Weights of a small image deblurring model.
Model: 6.31M parameters, 32-pixel images, norm batchnorm, activation silu, widths [64, 128, 256].
Training: soap at rate 0.0037, 7400 steps, batches of 64.
Data: trained on photos with spoken descriptions (Open Images, Localized Narratives), 2.3 epochs.
Rows from block 3 of a small image deblurring model, named by matrix and row number. Rows with one number belong to one channel. Each number is 50 + 12 x the weight over its row's rms, rounded and kept within 0 to 99. All counts start at 0.
After each channel's rows are labels from the 100 images, of 14976, where the channel reaches its highest value: "colour at peak" is the nearest of a few named colours to the mean colour under the peak. Only what is clearly more common there than usual is listed. The data: photos with spoken descriptions (Open Images, Localized Narratives).
# convs0: first 3x3 conv (model.enc.1.1.convs.0.weight, 128x128x3x3, each kernel summed), inputs 0-63
# convs1: second 3x3 conv (model.enc.1.1.convs.1.weight, 128x128x3x3, transposed, each kernel summed), outputs 0-63

convs0.123:74 50 42 54 49 35 37 63 79 63 35 43 56 50 47 45 54 80 48 34 55 63 52 77 06 32 62 46 63 59 64 65 41 44 45 37 46 55 69 35 69 59 53 39 56 45 52 46 64 30 56 51 57 42 48 60 60 58 39 67 55 59 47 47
convs1.123:15 44 44 48 55 49 62 48 42 42 46 34 46 68 42 56 48 46 59 26 60 43 52 35 65 28 59 41 61 52 37 37 48 42 49 42 55 60 61 54 19 62 44 57 48 51 40 61 43 46 34 56 49 27 65 46 51 48 19 49 74 59 46 42
colour at peak: white

convs0.48:48 53 53 60 46 40 43 34 58 50 50 46 70 49 35 52 44 61 57 46 47 41 56 60 58 46 50 52 46 49 47 51 52 60 45 60 42 60 52 63 25 58 89 56 60 41 69 35 42 55 62 46 50 40 30 47 56 55 39 50 53 53 53 49
convs1.48:39 45 57 63 48 47 51 43 41 41 34 49 34 42 46 53 71 70 58 51 64 75 59 35 67 37 60 43 43 50 28 42 28 32 48 59 43 48 43 29 52 57 44 45 54 44 42 53 43 40 27 50 54 79 61 37 63 50 45 52 44 65 47 57
colour at peak: white

convs0.79:49 35 59 37 42 33 53 33 45 44 48 40 58 51 28 55 61 48 54 47 60 47 57 69 49 47 57 60 57 28 65 48 41 15 51 71 61 45 46 46 79 63 39 52 38 56 28 61 72 61 52 70 48 22 46 45 58 63 62 60 30 52 39 53
convs1.79:46 50 37 52 40 48 66 82 36 29 62 58 59 50 49 45 53 55 48 42 52 29 28 52 46 48 41 60 37 32 46 34 47 44 51 33 51 32 43 52 34 77 52 49 50 54 62 41 29 45 39 21 54 55 64 71 52 49 17 52 45 35 50 59
colour at peak: black

convs0.12:43 53 46 57 38 57 63 52 37 44 43 52 52 58 61 31 72 28 53 56 58 46 41 46 46 52 54 41 56 48 53 49 64 47 49 43 59 50 35 48 48 48 10 52 42 40 53 59 45 67 48 37 47 29 52 52 62 56 56 60 49 39 40 55
convs1.12:65 49 45 65 43 36 45 29 37 71 42 57 51 53 38 52 62 42 45 50 40 35 51 55 60 57 55 45 48 55 41 37 45 49 34 53 62 32 68 58 36 59 36 36 42 35 55 37 40 38 31 48 45 71 48 32 42 58 49 40 71 56 25 25
colour at peak: black

convs0.2:44 52 60 43 57 37 50 31 45 35 39 56 52 40 49 54 50 60 59 48 46 63 41 65 75 38 48 31 68 59 66 51 54 55 53 56 78 54 57 60 53 47 51 58 82 53 21 55 63 51 49 23 45 85 56 51 48 44 51 39 51 42 43 55
convs1.2:59 54 50 56 49 57 36 92 78 62 83 49 50 44 44 53 37 61 57 59 58 47 47 31 30 50 42 54 53 54 50 46 46 53 35 52 47 45 36 52 37 43 38 45 45 60 47 48 62 42 53 64 53 26 39 42 46 39 54 30 00 48 58 48
colour at peak: pink; white

convs0.29:35 24 41 46 57 55 43 30 42 36 56 39 62 62 47 55 50 70 39 27 43 46 51 54 51 70 36 62 64 57 41 44 67 70 47 34 47 70 42 60 32 38 35 64 61 20 63 62 43 28 51 51 30 52 50 36 58 50 58 37 37 56 57 37
convs1.29:48 37 41 23 51 34 48 44 43 48 23 57 46 52 51 36 62 40 44 52 32 44 35 10 48 51 66 46 66 45 52 56 34 45 53 63 50 49 45 59 54 56 41 34 33 66 52 35 42 50 41 26 69 47 56 44 42 47 56 53 41 29 41 47
colour at peak: pink

convs0.106:46 52 54 59 49 75 42 51 39 54 37 36 46 43 48 46 71 40 45 61 63 75 45 62 36 53 99 64 49 55 51 62 59 43 48 55 34 50 49 51 53 37 37 56 37 35 44 39 54 42 51 55 29 58 50 49 53 39 58 45 47 59 48 63
convs1.106:65 44 62 58 61 78 44 43 51 54 62 54 41 46 45 51 43 51 46 53 39 40 51 50 63 71 24 65 53 49 55 50 45 66 41 37 53 60 71 64 66 57 51 50 42 49 48 25 63 46 70 48 58 51 58 55 55 48 56 65 50 45 36 80
colour at peak: white

convs0.77:65 73 49 44 54 42 48 38 58 26 47 59 17 39 18 57 62 57 60 47 48 50 50 52 52 47 50 58 60 51 51 52 52 63 46 44 50 45 52 59 51 83 46 49 50 61 15 60 45 54 59 37 41 32 53 46 37 49 54 46 52 38 43 43
convs1.77:24 51 42 44 59 51 42 48 54 71 25 24 32 72 82 45 62 50 55 50 43 51 48 55 44 33 49 35 43 45 56 47 49 49 45 60 48 43 58 54 41 51 44 45 70 29 56 43 63 50 50 48 51 53 40 51 45 45 67 43 70 41 52 45
colour at peak: brown

convs0.19:69 36 65 38 43 67 44 53 56 31 58 69 35 54 42 54 55 43 49 45 41 54 63 62 60 34 53 55 72 61 63 44 25 27 44 30 43 52 39 50 36 62 46 42 54 11 36 46 38 69 49 40 61 67 51 55 59 60 41 53 41 48 57 49
convs1.19:29 22 32 72 48 42 44 40 22 46 44 25 58 43 67 51 30 61 69 22 66 28 58 53 56 35 44 68 42 49 47 48 29 55 27 27 63 39 53 39 54 80 56 61 52 62 55 44 45 55 44 50 37 42 63 50 47 48 41 42 53 47 51 65
colour at peak: white

convs0.72:41 31 67 46 23 60 53 56 53 59 49 48 77 49 43 46 48 47 39 37 48 45 40 57 57 40 49 52 73 36 54 46 54 29 45 46 49 48 45 45 48 43 28 52 38 48 33 37 73 39 46 51 51 54 66 50 54 41 49 56 34 53 57 36
convs1.72:51 47 45 42 42 44 65 39 51 27 27 64 47 52 40 41 55 42 53 55 45 46 46 55 50 59 51 50 44 39 64 57 71 19 39 47 45 52 37 60 49 45 53 34 49 50 52 43 43 68 52 20 65 59 39 39 57 36 30 33 68 33 38 52
colour at peak: black

convs0.27:47 46 29 53 66 41 59 50 35 54 43 57 78 62 44 75 45 54 52 34 47 55 53 48 53 49 78 45 44 83 49 27 54 48 52 46 39 40 52 40 43 44 46 27 63 64 45 61 55 45 54 30 39 40 40 51 59 44 38 64 62 47 35 52
convs1.27:47 69 38 31 52 57 50 48 62 31 49 32 18 45 67 60 53 67 34 56 39 57 44 55 43 51 31 44 33 43 44 40 52 40 20 48 50 53 62 37 55 54 32 42 55 35 60 46 35 49 57 53 31 53 33 32 58 48 51 47 46 30 63 23
colour at peak: grey

convs0.18:56 57 61 62 42 53 71 41 51 45 52 32 53 63 47 57 35 38 47 57 74 64 53 42 53 37 60 49 36 69 25 40 44 50 72 43 49 42 58 23 68 44 27 29 48 50 49 59 24 39 39 44 42 51 55 62 35 55 26 55 50 59 36 60
convs1.18:51 55 59 51 36 47 35 40 48 43 54 43 57 49 38 37 61 29 40 84 45 52 39 48 46 49 34 27 40 40 38 60 41 52 28 40 54 54 60 33 26 40 54 31 57 41 48 38 46 45 42 45 31 46 29 27 32 67 50 54 55 65 44 45
colour at peak: black

convs0.8:30 41 37 37 37 47 78 53 36 49 46 46 46 41 54 77 41 57 62 61 81 51 67 59 34 44 33 57 41 43 56 40 56 65 43 58 38 65 42 39 45 39 35 45 60 65 33 68 62 54 48 43 49 51 59 35 59 40 54 66 44 31 39 48
convs1.8:76 67 68 50 45 66 31 44 69 50 53 59 33 58 52 53 50 50 46 41 37 49 30 43 48 37 78 43 54 50 63 47 41 44 43 35 55 51 58 54 48 83 60 55 45 47 68 59 53 66 46 48 35 56 43 54 46 43 26 44 42 37 31 61
colour at peak: grey

convs0.78:43 39 52 50 49 52 43 47 46 57 61 59 37 57 15 51 53 41 41 61 45 25 57 47 53 36 04 42 66 50 51 34 63 30 41 43 31 52 50 47 46 59 42 37 43 55 32 53 66 46 51 69 43 21 53 53 48 53 48 47 54 39 47 53
convs1.78:56 32 47 39 42 65 51 68 55 43 71 36 48 37 25 49 39 46 56 43 71 61 54 65 45 51 63 56 70 37 59 38 72 50 62 66 62 67 59 48 45 51 76 50 70 53 54 43 54 65 41 40 60 61 69 46 62 56 30 38 48 59 51 60
colour at peak: pink

convs0.42:36 44 45 39 51 59 49 44 37 51 55 55 55 16 46 55 74 65 43 48 42 58 46 48 58 35 49 50 33 47 62 49 55 48 47 39 99 55 37 56 59 50 36 43 64 44 43 61 52 76 53 53 49 42 44 44 47 52 52 52 55 50 63 37
convs1.42:66 55 50 47 60 43 55 39 37 52 43 52 60 63 35 55 31 49 62 52 53 44 57 52 41 60 32 51 60 44 49 47 65 53 63 47 11 50 41 28 62 55 64 39 81 56 59 48 56 79 45 61 58 58 31 42 54 54 49 31 52 55 62 75
colour at peak: grey

convs0.13:48 47 32 52 40 51 44 38 50 49 43 54 36 48 58 50 61 42 50 51 49 59 40 61 46 39 97 65 34 40 29 56 48 39 46 47 41 56 51 54 68 36 31 58 42 11 22 46 67 47 42 44 36 37 40 44 44 36 33 37 42 60 25 50
convs1.13:64 53 65 75 51 42 54 67 44 57 55 54 45 47 29 64 34 52 50 58 63 63 32 38 44 79 26 68 81 33 47 53 53 60 60 72 48 61 38 65 59 69 72 50 56 62 64 46 38 57 39 52 55 65 75 51 45 59 67 60 50 49 43 55
colour at peak: white

convs0.65:45 64 64 43 57 60 53 44 43 38 31 65 43 59 36 34 56 44 30 44 47 48 48 49 69 53 52 48 54 50 25 52 45 46 45 61 39 46 35 53 35 66 61 58 51 11 37 62 39 57 49 48 47 38 64 45 53 33 60 47 50 58 52 46
convs1.65:53 31 46 41 36 44 39 67 48 35 49 39 49 33 37 55 40 38 30 61 53 39 52 41 42 34 75 44 50 46 42 49 53 59 42 41 57 58 49 45 35 32 54 36 40 29 43 78 53 56 63 46 55 47 41 48 50 52 57 46 39 49 54 61
colour at peak: black