From a checkpoint of a small image deblurring model.
Data: trained on photos with spoken descriptions (Open Images, Localized Narratives), 2.3 epochs.
Rows from block 2 of a small image deblurring model, named by matrix and row number. Rows with one number belong to one channel. Each number is 50 + 12 x the weight over its row's rms, rounded and kept within 0 to 99. All counts start at 0.
After each channel's rows are labels from the 100 images, of 14976, where the channel reaches its highest value: "colour at peak" is the nearest of a few named colours to the mean colour under the peak. Only what is clearly more common there than usual is listed. The data: photos with spoken descriptions (Open Images, Localized Narratives). In brackets: how many of the 100.
# convs0: first 3x3 conv (model.enc.1.0.convs.0.weight, 128x128x3x3, each kernel summed), inputs 0-127
# convs1: second 3x3 conv (model.enc.1.0.convs.1.weight, 128x128x3x3, transposed, each kernel summed), outputs 0-127

convs0.21:74 46 52 49 68 59 44 69 62 38 70 67 43 75 60 27 47 64 60 76 47 51 75 57 51 58 49 44 39 23 36 45 51 40 52 44 62 37 68 45 70 56 50 39 54 48 55 65 45 46 35 47 61 57 66 55 46 77 64 54 57 71 59 71 42 64 44 42 49 38 47 53 48 41 43 33 70 62 49 71 45 57 29 59 50 54 45 47 52 43 46 45 50 51 50 41 33 67 58 44 62 58 47 62 67 37 45 66 38 62 58 59 51 68 56 42 62 65 46 68 53 40 63 65 75 58 57 34
convs1.21:49 62 49 39 32 50 60 55 53 48 49 57 52 51 43 46 47 57 46 71 41 25 39 51 55 47 53 33 47 50 49 52 45 60 53 39 45 69 48 62 33 37 37 57 46 40 65 33 25 60 24 48 47 70 40 57 44 48 71 56 54 52 81 30 54 42 67 64 50 44 52 36 54 57 41 45 58 34 55 59 51 51 63 59 50 48 49 64 44 52 38 69 49 49 46 39 53 41 59 56 54 51 82 55 47 77 68 21 59 72 61 55 69 34 70 58 59 54 49 67 41 43 81 58 34 25 43 48
colour at peak: black (37)

convs0.58:51 62 58 47 57 48 43 61 59 47 55 51 54 60 55 53 47 56 57 41 44 42 48 44 51 36 53 48 49 52 51 55 49 41 49 46 30 67 62 46 41 73 62 47 54 51 55 40 66 36 37 62 64 60 31 43 47 48 62 40 49 48 36 47 29 56 38 44 55 58 62 39 33 51 60 50 56 09 43 44 38 53 44 51 51 50 43 28 44 60 11 40 29 39 47 33 69 10 13 40 43 62 32 61 56 42 49 55 34 59 57 34 59 58 41 48 46 56 23 42 53 42 50 67 61 54 34 54
convs1.58:40 54 56 35 69 57 41 33 46 55 52 52 63 55 50 44 46 64 57 54 51 70 56 72 48 62 73 49 61 51 54 48 52 60 55 51 18 41 63 56 64 51 87 43 37 61 50 41 44 57 60 56 42 63 60 68 51 53 49 63 58 53 67 72 67 50 66 59 56 56 45 47 34 36 43 71 42 10 60 87 62 40 69 44 68 60 52 64 61 50 54 57 65 50 38 61 60 72 45 60 43 52 52 48 58 53 59 38 46 32 58 48 68 55 48 52 60 54 69 52 63 59 58 53 56 54 42 63
colour at peak: white (99)

convs0.118:49 62 44 66 37 53 47 54 43 36 56 60 54 38 48 51 57 34 59 53 50 66 58 52 42 54 55 56 50 48 55 62 59 50 49 54 45 43 60 38 36 70 51 66 42 44 50 36 49 51 54 61 46 33 42 48 52 61 55 41 44 73 44 50 24 64 52 56 50 86 38 58 49 55 56 38 46 48 31 47 60 41 44 47 54 47 37 32 55 51 00 79 54 40 53 40 52 08 40 36 47 39 65 50 58 44 59 64 59 59 57 38 53 53 33 45 45 37 33 37 42 49 47 51 40 42 36 47
convs1.118:40 55 40 41 47 70 62 31 27 50 44 43 44 32 47 67 57 79 41 51 47 61 40 30 67 46 32 63 36 48 52 48 53 57 37 62 51 53 51 46 51 48 73 62 56 64 40 56 63 66 47 48 39 52 56 67 53 54 51 68 46 52 72 60 47 36 59 34 64 40 48 41 59 41 58 40 45 53 69 55 57 45 79 35 65 46 49 44 48 74 18 42 54 47 54 35 68 62 66 50 56 52 40 57 58 75 51 68 54 61 40 70 65 60 44 67 68 62 39 50 65 40 31 61 62 64 58 51
colour at peak: black (42)

convs0.115:32 42 43 35 57 58 63 61 50 53 17 23 60 57 62 37 64 55 41 29 30 51 30 43 65 38 60 58 36 86 62 17 59 59 60 65 40 39 27 48 56 63 58 56 31 56 56 69 53 61 44 44 36 50 29 51 45 49 50 40 20 51 49 63 46 62 47 42 41 61 56 40 53 54 47 49 51 46 66 45 58 43 25 48 38 46 52 36 61 68 61 50 51 43 61 54 38 47 42 50 64 56 53 49 50 52 59 37 57 33 53 52 45 52 51 79 54 55 41 48 55 78 51 42 48 42 59 53
convs1.115:22 58 31 46 60 49 65 58 46 53 53 84 36 57 53 70 40 50 57 59 69 44 88 57 74 69 36 79 50 48 29 80 61 76 59 63 41 53 53 51 51 50 54 34 49 52 56 55 46 49 27 56 64 59 60 45 65 52 68 53 47 44 50 39 56 46 76 43 52 35 44 63 53 61 52 42 43 56 58 50 57 62 47 55 64 18 66 60 63 45 52 58 55 52 31 44 60 49 51 27 44 47 47 54 53 47 48 57 41 50 58 32 64 45 58 46 49 45 58 54 45 37 43 48 53 50 66 41
colour at peak: grey (67)

convs0.123:33 36 50 69 58 35 40 50 38 41 66 65 64 54 55 55 62 79 61 62 57 45 33 39 54 41 56 45 37 46 57 51 44 39 73 48 55 55 28 40 41 50 58 63 53 41 53 74 37 60 30 22 43 47 49 39 41 60 39 58 60 49 60 58 71 58 44 61 31 55 36 46 57 33 43 29 46 51 45 59 59 41 37 38 38 60 40 64 40 55 50 52 47 58 42 59 26 63 61 52 60 48 62 59 50 51 48 39 40 31 63 59 53 51 69 39 52 42 50 72 64 29 26 43 31 50 56 86
convs1.123:62 59 58 49 45 53 70 58 66 53 40 65 56 52 44 42 49 33 62 69 53 53 40 43 60 45 47 88 36 44 35 47 50 62 65 68 47 38 52 74 43 43 41 74 45 61 37 35 76 47 51 59 53 48 56 58 65 63 75 63 51 73 65 39 52 45 69 46 61 50 47 55 59 55 61 75 60 52 38 52 52 76 62 56 68 72 74 63 48 58 57 67 77 41 31 36 52 43 45 45 57 58 56 56 40 31 50 57 63 55 50 40 62 69 53 61 37 46 50 62 43 59 54 41 62 54 52 46
colour at peak: black (62)

convs0.53:49 60 48 48 38 63 73 52 45 51 34 65 26 56 80 42 66 52 46 48 29 66 37 54 54 46 33 48 34 40 42 38 19 55 49 49 51 62 49 47 47 62 48 45 37 46 80 55 54 44 51 66 41 66 48 54 38 28 57 49 59 53 56 43 52 71 57 44 57 54 40 37 43 61 66 68 37 58 49 53 73 37 29 42 51 51 51 53 63 58 56 36 50 66 60 64 41 51 31 45 43 61 53 41 74 40 52 46 42 55 56 43 57 30 55 82 45 70 33 35 45 34 40 51 44 75 64 42
convs1.53:63 56 51 46 39 55 45 42 26 50 38 37 55 45 08 63 39 39 39 33 68 42 62 50 58 53 59 39 56 60 51 54 68 37 60 60 50 61 40 62 46 25 55 62 50 46 46 38 40 54 46 47 62 33 27 41 64 68 56 58 57 33 25 63 54 38 58 55 30 46 53 51 51 55 33 35 63 44 58 53 49 47 57 71 56 58 37 30 50 40 38 44 43 44 36 58 45 54 26 48 41 28 50 66 36 43 54 24 48 47 61 52 36 50 41 52 54 81 68 68 42 54 69 48 39 50 66 44
colour at peak: pink (27)

convs0.85:51 63 39 65 48 58 40 51 46 13 42 53 29 42 44 42 61 36 61 44 36 32 53 57 46 46 48 59 48 32 54 56 50 49 48 57 47 32 67 50 46 47 61 70 54 35 34 45 50 45 55 48 38 29 71 53 57 51 46 46 54 68 42 37 52 31 45 52 53 69 53 56 49 49 50 43 46 56 56 46 48 35 59 48 40 36 22 48 20 44 27 58 60 52 45 52 57 18 37 40 45 31 33 47 46 55 77 49 51 56 23 42 57 47 50 23 55 39 47 47 36 22 44 64 32 44 68 54
convs1.85:40 66 56 32 62 57 51 42 48 62 58 67 25 52 71 42 58 64 54 39 44 43 49 62 62 63 53 63 61 42 59 43 44 79 70 47 55 52 69 54 68 72 60 26 55 68 65 65 60 52 49 57 35 50 52 55 69 55 49 57 62 44 54 49 51 47 55 52 70 62 65 49 41 45 60 42 51 43 48 56 45 47 62 49 58 21 47 47 38 51 43 56 51 67 51 57 67 69 47 40 55 37 51 37 63 80 48 47 33 69 68 64 67 33 30 47 39 20 31 59 58 48 44 60 61 57 42 62
colour at peak: white (57)

convs0.48:49 46 61 81 53 42 41 36 50 34 43 46 54 56 47 43 34 55 53 49 52 53 55 45 49 52 42 50 69 44 35 64 57 49 41 46 30 51 32 45 30 56 53 55 67 46 58 37 54 46 49 48 62 24 46 47 46 42 59 31 51 38 53 54 47 57 46 55 55 33 48 41 53 37 54 53 53 41 22 44 56 54 61 46 56 47 52 35 43 53 12 64 44 62 57 43 49 00 18 46 53 54 43 43 58 63 70 40 50 55 48 36 61 49 54 50 51 40 19 48 64 56 59 44 35 39 47 43
convs1.48:49 55 59 59 59 51 37 40 71 42 55 53 53 55 58 40 51 68 73 37 44 71 72 61 62 43 81 34 65 53 53 37 41 53 49 61 46 47 57 43 42 62 75 57 51 59 44 50 51 59 56 50 65 36 59 66 59 45 22 66 55 74 48 58 65 56 64 57 68 43 43 49 38 49 43 58 46 29 67 62 56 44 47 34 52 46 59 45 69 55 84 59 60 62 60 72 45 30 26 46 58 62 67 69 47 39 60 53 43 50 71 46 48 65 48 52 53 56 75 48 57 63 64 47 52 46 39 62
colour at peak: white (83)

convs0.49:59 68 26 73 60 45 45 59 51 46 56 56 35 42 41 56 42 42 56 41 52 41 32 44 57 35 56 30 50 50 29 56 32 40 61 61 41 50 51 49 61 47 65 85 50 49 32 42 43 30 63 40 26 56 63 65 50 45 42 27 47 61 39 65 54 45 74 47 33 56 52 40 45 67 42 44 50 29 54 29 47 50 42 72 55 42 50 39 33 52 52 59 43 41 22 46 51 29 45 28 54 52 63 60 35 54 75 42 40 38 54 61 40 54 44 41 77 59 43 53 62 60 61 48 56 45 39 37
convs1.49:16 37 74 31 54 50 44 51 59 48 34 49 52 50 38 51 45 57 51 29 51 61 53 65 22 43 89 30 63 50 62 33 61 64 41 35 46 31 41 30 40 46 60 46 53 56 49 41 46 35 40 64 45 60 42 61 39 47 45 40 34 50 44 64 59 46 31 35 40 46 47 62 35 32 41 53 62 50 52 34 54 49 47 30 43 47 43 44 49 52 39 41 43 50 41 49 52 41 35 65 29 48 44 51 53 31 37 55 61 64 59 45 37 43 36 39 27 50 49 39 38 21 31 42 55 51 40 72
colour at peak: white (100)

convs0.103:58 48 44 66 48 61 34 37 48 34 41 59 40 53 32 54 58 46 38 51 44 53 56 57 48 42 45 45 61 52 08 54 50 53 41 51 51 44 53 39 30 53 58 57 40 16 41 52 40 51 51 56 57 58 54 29 47 38 46 46 38 58 38 61 57 44 55 59 54 66 60 32 56 51 67 58 59 56 63 50 22 17 59 53 49 35 36 40 15 66 24 53 52 47 43 45 57 18 53 55 58 52 58 61 68 41 58 58 45 63 51 45 59 26 54 43 42 51 47 43 59 21 58 34 35 48 51 48
convs1.103:36 39 65 66 60 52 59 48 32 44 55 54 56 39 41 53 52 69 32 25 51 54 56 70 31 55 69 54 51 55 49 48 54 50 66 53 48 57 55 62 62 52 44 55 61 58 54 56 56 37 54 47 59 40 68 70 60 37 44 54 73 52 60 45 62 52 61 57 50 55 62 56 50 69 52 47 62 41 53 63 48 42 56 57 46 38 67 62 19 56 49 50 51 45 44 58 66 46 57 45 67 46 27 56 55 55 43 51 37 27 96 52 37 44 31 53 49 53 37 75 69 61 54 48 54 84 45 73
colour at peak: white (100)

convs0.90:42 54 55 49 59 54 58 44 66 55 43 39 69 55 54 45 47 40 48 64 63 54 40 43 48 38 26 35 25 46 51 47 53 49 45 30 74 47 37 46 53 52 41 29 33 60 38 58 47 33 54 47 69 40 45 62 51 44 73 65 27 61 51 42 54 25 55 46 58 36 31 62 23 45 62 56 38 65 40 55 27 49 36 35 77 51 43 40 60 39 60 51 59 29 47 32 47 72 60 43 52 46 44 23 46 50 53 41 56 37 58 77 67 60 62 44 44 41 69 47 65 59 35 57 45 40 58 53
convs1.90:76 64 40 50 49 54 78 70 39 42 65 60 26 48 61 49 33 57 49 64 62 56 40 59 30 55 63 45 62 63 38 42 41 52 59 57 47 50 59 51 42 52 38 51 48 55 46 41 77 71 44 71 41 56 53 60 70 38 54 48 42 50 47 45 15 49 44 58 62 65 31 42 61 70 60 61 40 39 51 56 59 65 56 41 16 54 62 73 46 60 64 66 56 44 56 67 52 58 66 57 47 66 79 51 63 55 60 65 47 47 37 56 45 46 38 49 42 45 38 50 47 50 40 32 53 44 40 32
colour at peak: black (50)

convs0.65:32 69 34 60 53 47 57 51 57 57 64 41 69 53 55 50 68 42 55 57 59 52 54 57 12 37 34 58 50 37 70 65 36 56 47 41 58 29 33 43 65 62 59 49 76 55 48 64 73 54 63 66 34 35 52 49 44 40 48 42 48 62 58 51 68 45 27 31 40 38 49 61 36 52 42 24 39 51 37 48 32 62 34 56 50 50 65 46 45 42 62 39 43 26 27 50 47 68 51 37 63 59 60 53 32 55 33 61 42 42 35 46 42 83 54 49 65 52 52 42 53 49 44 49 51 46 49 59
convs1.65:61 62 52 54 56 54 45 54 60 70 53 25 37 53 53 35 46 57 66 67 71 62 53 35 44 38 47 49 48 39 38 73 50 76 50 52 44 45 55 40 38 59 48 63 39 55 47 38 66 32 57 57 70 57 59 66 44 72 50 61 58 57 46 27 39 40 43 44 43 51 26 32 68 71 52 62 64 37 46 48 61 49 32 56 44 25 57 55 64 23 70 40 53 38 50 64 52 52 51 53 68 58 60 39 38 41 59 50 49 46 41 54 55 48 58 60 57 33 61 66 79 60 19 58 56 63 57 45
colour at peak: black (42)

convs0.112:40 45 61 35 54 59 51 68 51 58 48 58 47 74 46 18 54 51 50 49 48 48 63 40 46 56 54 35 63 46 64 62 58 44 56 50 31 41 48 13 49 38 54 63 60 47 29 55 53 31 49 43 59 54 34 54 62 31 60 75 50 50 40 48 52 60 51 45 54 67 33 46 59 47 56 59 61 28 65 48 46 63 60 63 46 39 37 18 42 48 68 56 11 44 47 43 41 61 40 21 39 50 45 36 52 37 55 47 50 54 60 44 54 60 37 62 54 60 31 58 37 49 21 47 49 61 45 49
convs1.112:44 53 68 55 52 45 62 45 46 44 55 38 51 22 51 60 26 51 56 57 54 51 64 66 60 58 49 54 38 62 35 50 48 53 66 57 38 76 48 45 50 66 66 51 58 70 60 54 50 73 63 61 56 50 48 57 45 72 49 49 30 54 73 63 38 72 46 49 38 50 58 57 81 46 41 48 52 85 68 55 50 30 51 51 41 53 65 83 55 56 47 65 37 43 47 53 53 46 66 77 49 53 68 41 49 50 37 62 64 51 36 50 47 57 64 39 46 55 58 52 63 69 62 35 44 41 75 44
colour at peak: grey (62)

convs0.120:57 50 59 59 50 51 36 56 59 51 81 43 53 38 43 43 64 70 58 66 51 56 61 49 54 38 74 34 66 57 65 48 38 56 65 59 63 54 59 55 69 52 67 45 54 55 45 44 56 41 76 43 49 57 68 55 47 53 44 59 55 43 46 43 48 74 45 62 39 39 45 55 47 47 37 41 70 48 67 57 59 63 52 71 52 37 51 47 52 61 40 85 57 53 45 49 47 49 34 55 56 60 40 70 49 60 73 47 27 55 65 76 46 62 55 49 61 52 66 58 66 46 81 74 73 39 48 67
convs1.120:62 60 51 50 40 62 66 58 51 47 36 53 44 56 61 57 46 46 51 57 48 10 40 53 84 65 40 64 45 47 64 61 50 46 49 50 46 59 46 63 65 44 54 65 56 43 45 53 66 51 49 70 47 51 40 42 69 61 20 44 48 68 49 57 41 50 59 53 66 57 51 54 62 61 35 53 27 46 42 62 42 58 44 70 70 58 43 56 36 67 56 83 71 60 55 39 51 68 57 44 83 57 68 53 74 58 51 42 50 63 54 32 40 44 64 44 52 40 61 46 56 52 72 53 34 42 60 46
colour at peak: white (40)

convs0.38:67 67 61 36 56 28 78 60 51 52 44 41 54 52 32 57 54 54 50 60 53 61 46 58 43 47 62 69 51 63 56 49 42 66 57 61 52 43 16 92 62 44 46 57 43 49 43 40 53 56 58 50 36 48 49 49 61 41 29 57 55 30 46 45 55 20 58 53 46 27 45 51 64 80 43 66 29 22 54 53 58 49 45 62 56 60 55 56 57 53 75 33 38 41 49 66 51 60 61 57 47 46 44 51 49 36 52 34 17 38 41 53 33 58 49 53 50 62 47 60 50 41 55 57 55 51 38 54
convs1.38:53 62 43 67 56 42 51 50 70 67 71 59 59 47 51 40 59 53 54 61 34 61 64 35 52 71 45 58 35 57 50 66 62 54 60 58 39 75 55 42 44 64 47 45 36 66 51 55 51 74 67 54 60 46 57 41 75 45 47 67 34 72 58 60 59 56 40 61 49 44 62 55 45 60 44 45 58 43 44 56 65 43 45 65 75 43 51 67 63 58 46 68 60 68 54 46 37 41 62 78 59 71 46 46 44 52 48 77 86 37 44 55 76 43 54 38 66 52 33 39 54 53 46 43 44 59 42 37
colour at peak: pink (31)

convs0.66:58 32 33 62 33 48 43 50 44 61 54 39 57 68 56 60 55 54 38 59 55 60 54 43 47 59 47 55 51 53 33 43 53 50 61 58 46 58 25 47 48 57 61 90 45 45 58 43 51 40 38 48 49 63 25 49 60 36 60 39 64 35 35 46 49 42 61 57 35 49 45 40 57 35 68 46 64 55 46 65 36 49 43 44 38 53 62 41 21 45 57 77 64 58 38 54 50 34 37 53 77 53 61 57 59 42 38 44 55 27 57 49 47 25 65 60 45 55 50 70 71 17 53 48 26 50 48 66
convs1.66:41 62 59 20 49 35 55 62 65 56 38 54 47 54 55 56 39 57 63 73 55 61 54 52 75 32 56 63 52 51 24 53 56 52 51 54 47 50 53 37 72 63 45 39 34 63 44 68 43 49 40 72 54 46 66 78 41 31 59 56 50 65 67 19 55 34 52 50 55 54 69 45 42 58 50 55 60 46 27 53 38 57 52 37 47 42 48 65 38 66 54 66 53 45 41 52 73 60 26 52 68 63 50 40 51 27 41 40 45 58 45 30 47 55 47 43 74 62 66 51 63 46 66 63 45 53 50 58
colour at peak: black (46)

convs0.0:45 43 68 73 47 31 36 47 48 43 59 57 48 59 54 59 44 61 49 57 63 54 64 49 52 58 42 54 55 49 54 54 51 32 61 57 44 59 38 44 43 51 51 63 55 29 27 37 58 36 45 48 50 36 43 41 41 64 51 48 50 26 46 45 51 39 56 66 46 21 55 55 51 47 63 50 44 45 30 46 43 46 56 60 48 59 31 48 09 56 20 58 46 48 48 60 68 00 30 47 57 50 63 54 50 51 51 50 59 50 53 45 57 47 43 37 50 36 51 61 50 43 52 69 58 28 45 14
convs1.0:54 50 66 50 47 51 46 45 55 53 50 37 55 61 36 41 59 56 68 49 49 56 38 63 53 44 83 38 59 47 67 37 52 63 65 44 67 54 54 41 44 55 47 45 60 68 49 64 47 53 61 62 69 42 59 57 70 56 48 62 61 60 56 68 46 65 54 35 48 59 33 57 59 56 54 43 60 65 61 45 39 41 41 62 31 61 29 37 77 50 83 45 65 62 75 72 30 22 43 51 50 57 49 68 42 46 64 42 54 37 49 32 40 30 57 47 85 51 56 53 49 57 73 48 56 48 44 57
colour at peak: white (69)

convs0.76:42 43 49 55 36 41 35 49 43 61 54 43 54 30 64 51 37 48 46 53 59 49 52 49 53 54 42 43 62 42 50 54 52 52 43 64 63 38 54 48 43 60 53 48 49 54 38 47 57 33 41 66 55 27 52 49 52 52 41 61 43 50 66 56 28 40 53 49 58 40 57 49 48 56 52 58 59 43 45 28 51 55 58 47 52 45 38 49 33 61 00 63 30 41 46 44 73 00 26 50 49 47 54 47 49 66 68 46 54 64 58 48 58 53 44 49 60 38 25 47 41 58 54 42 47 35 47 49
convs1.76:49 73 53 65 49 68 40 34 46 42 42 53 61 35 48 58 50 40 52 58 53 75 53 46 50 45 68 35 49 60 55 41 41 46 52 51 91 52 66 38 78 44 73 30 62 62 58 47 64 28 39 46 73 52 53 35 48 35 62 36 57 44 58 45 43 55 67 42 61 56 36 47 69 52 50 39 46 81 43 22 54 57 42 45 37 53 53 38 54 52 49 60 48 47 59 32 50 71 44 31 33 45 35 73 58 54 60 51 55 41 59 51 48 68 51 45 56 54 48 56 64 26 66 57 51 57 47 36
colour at peak: white (31)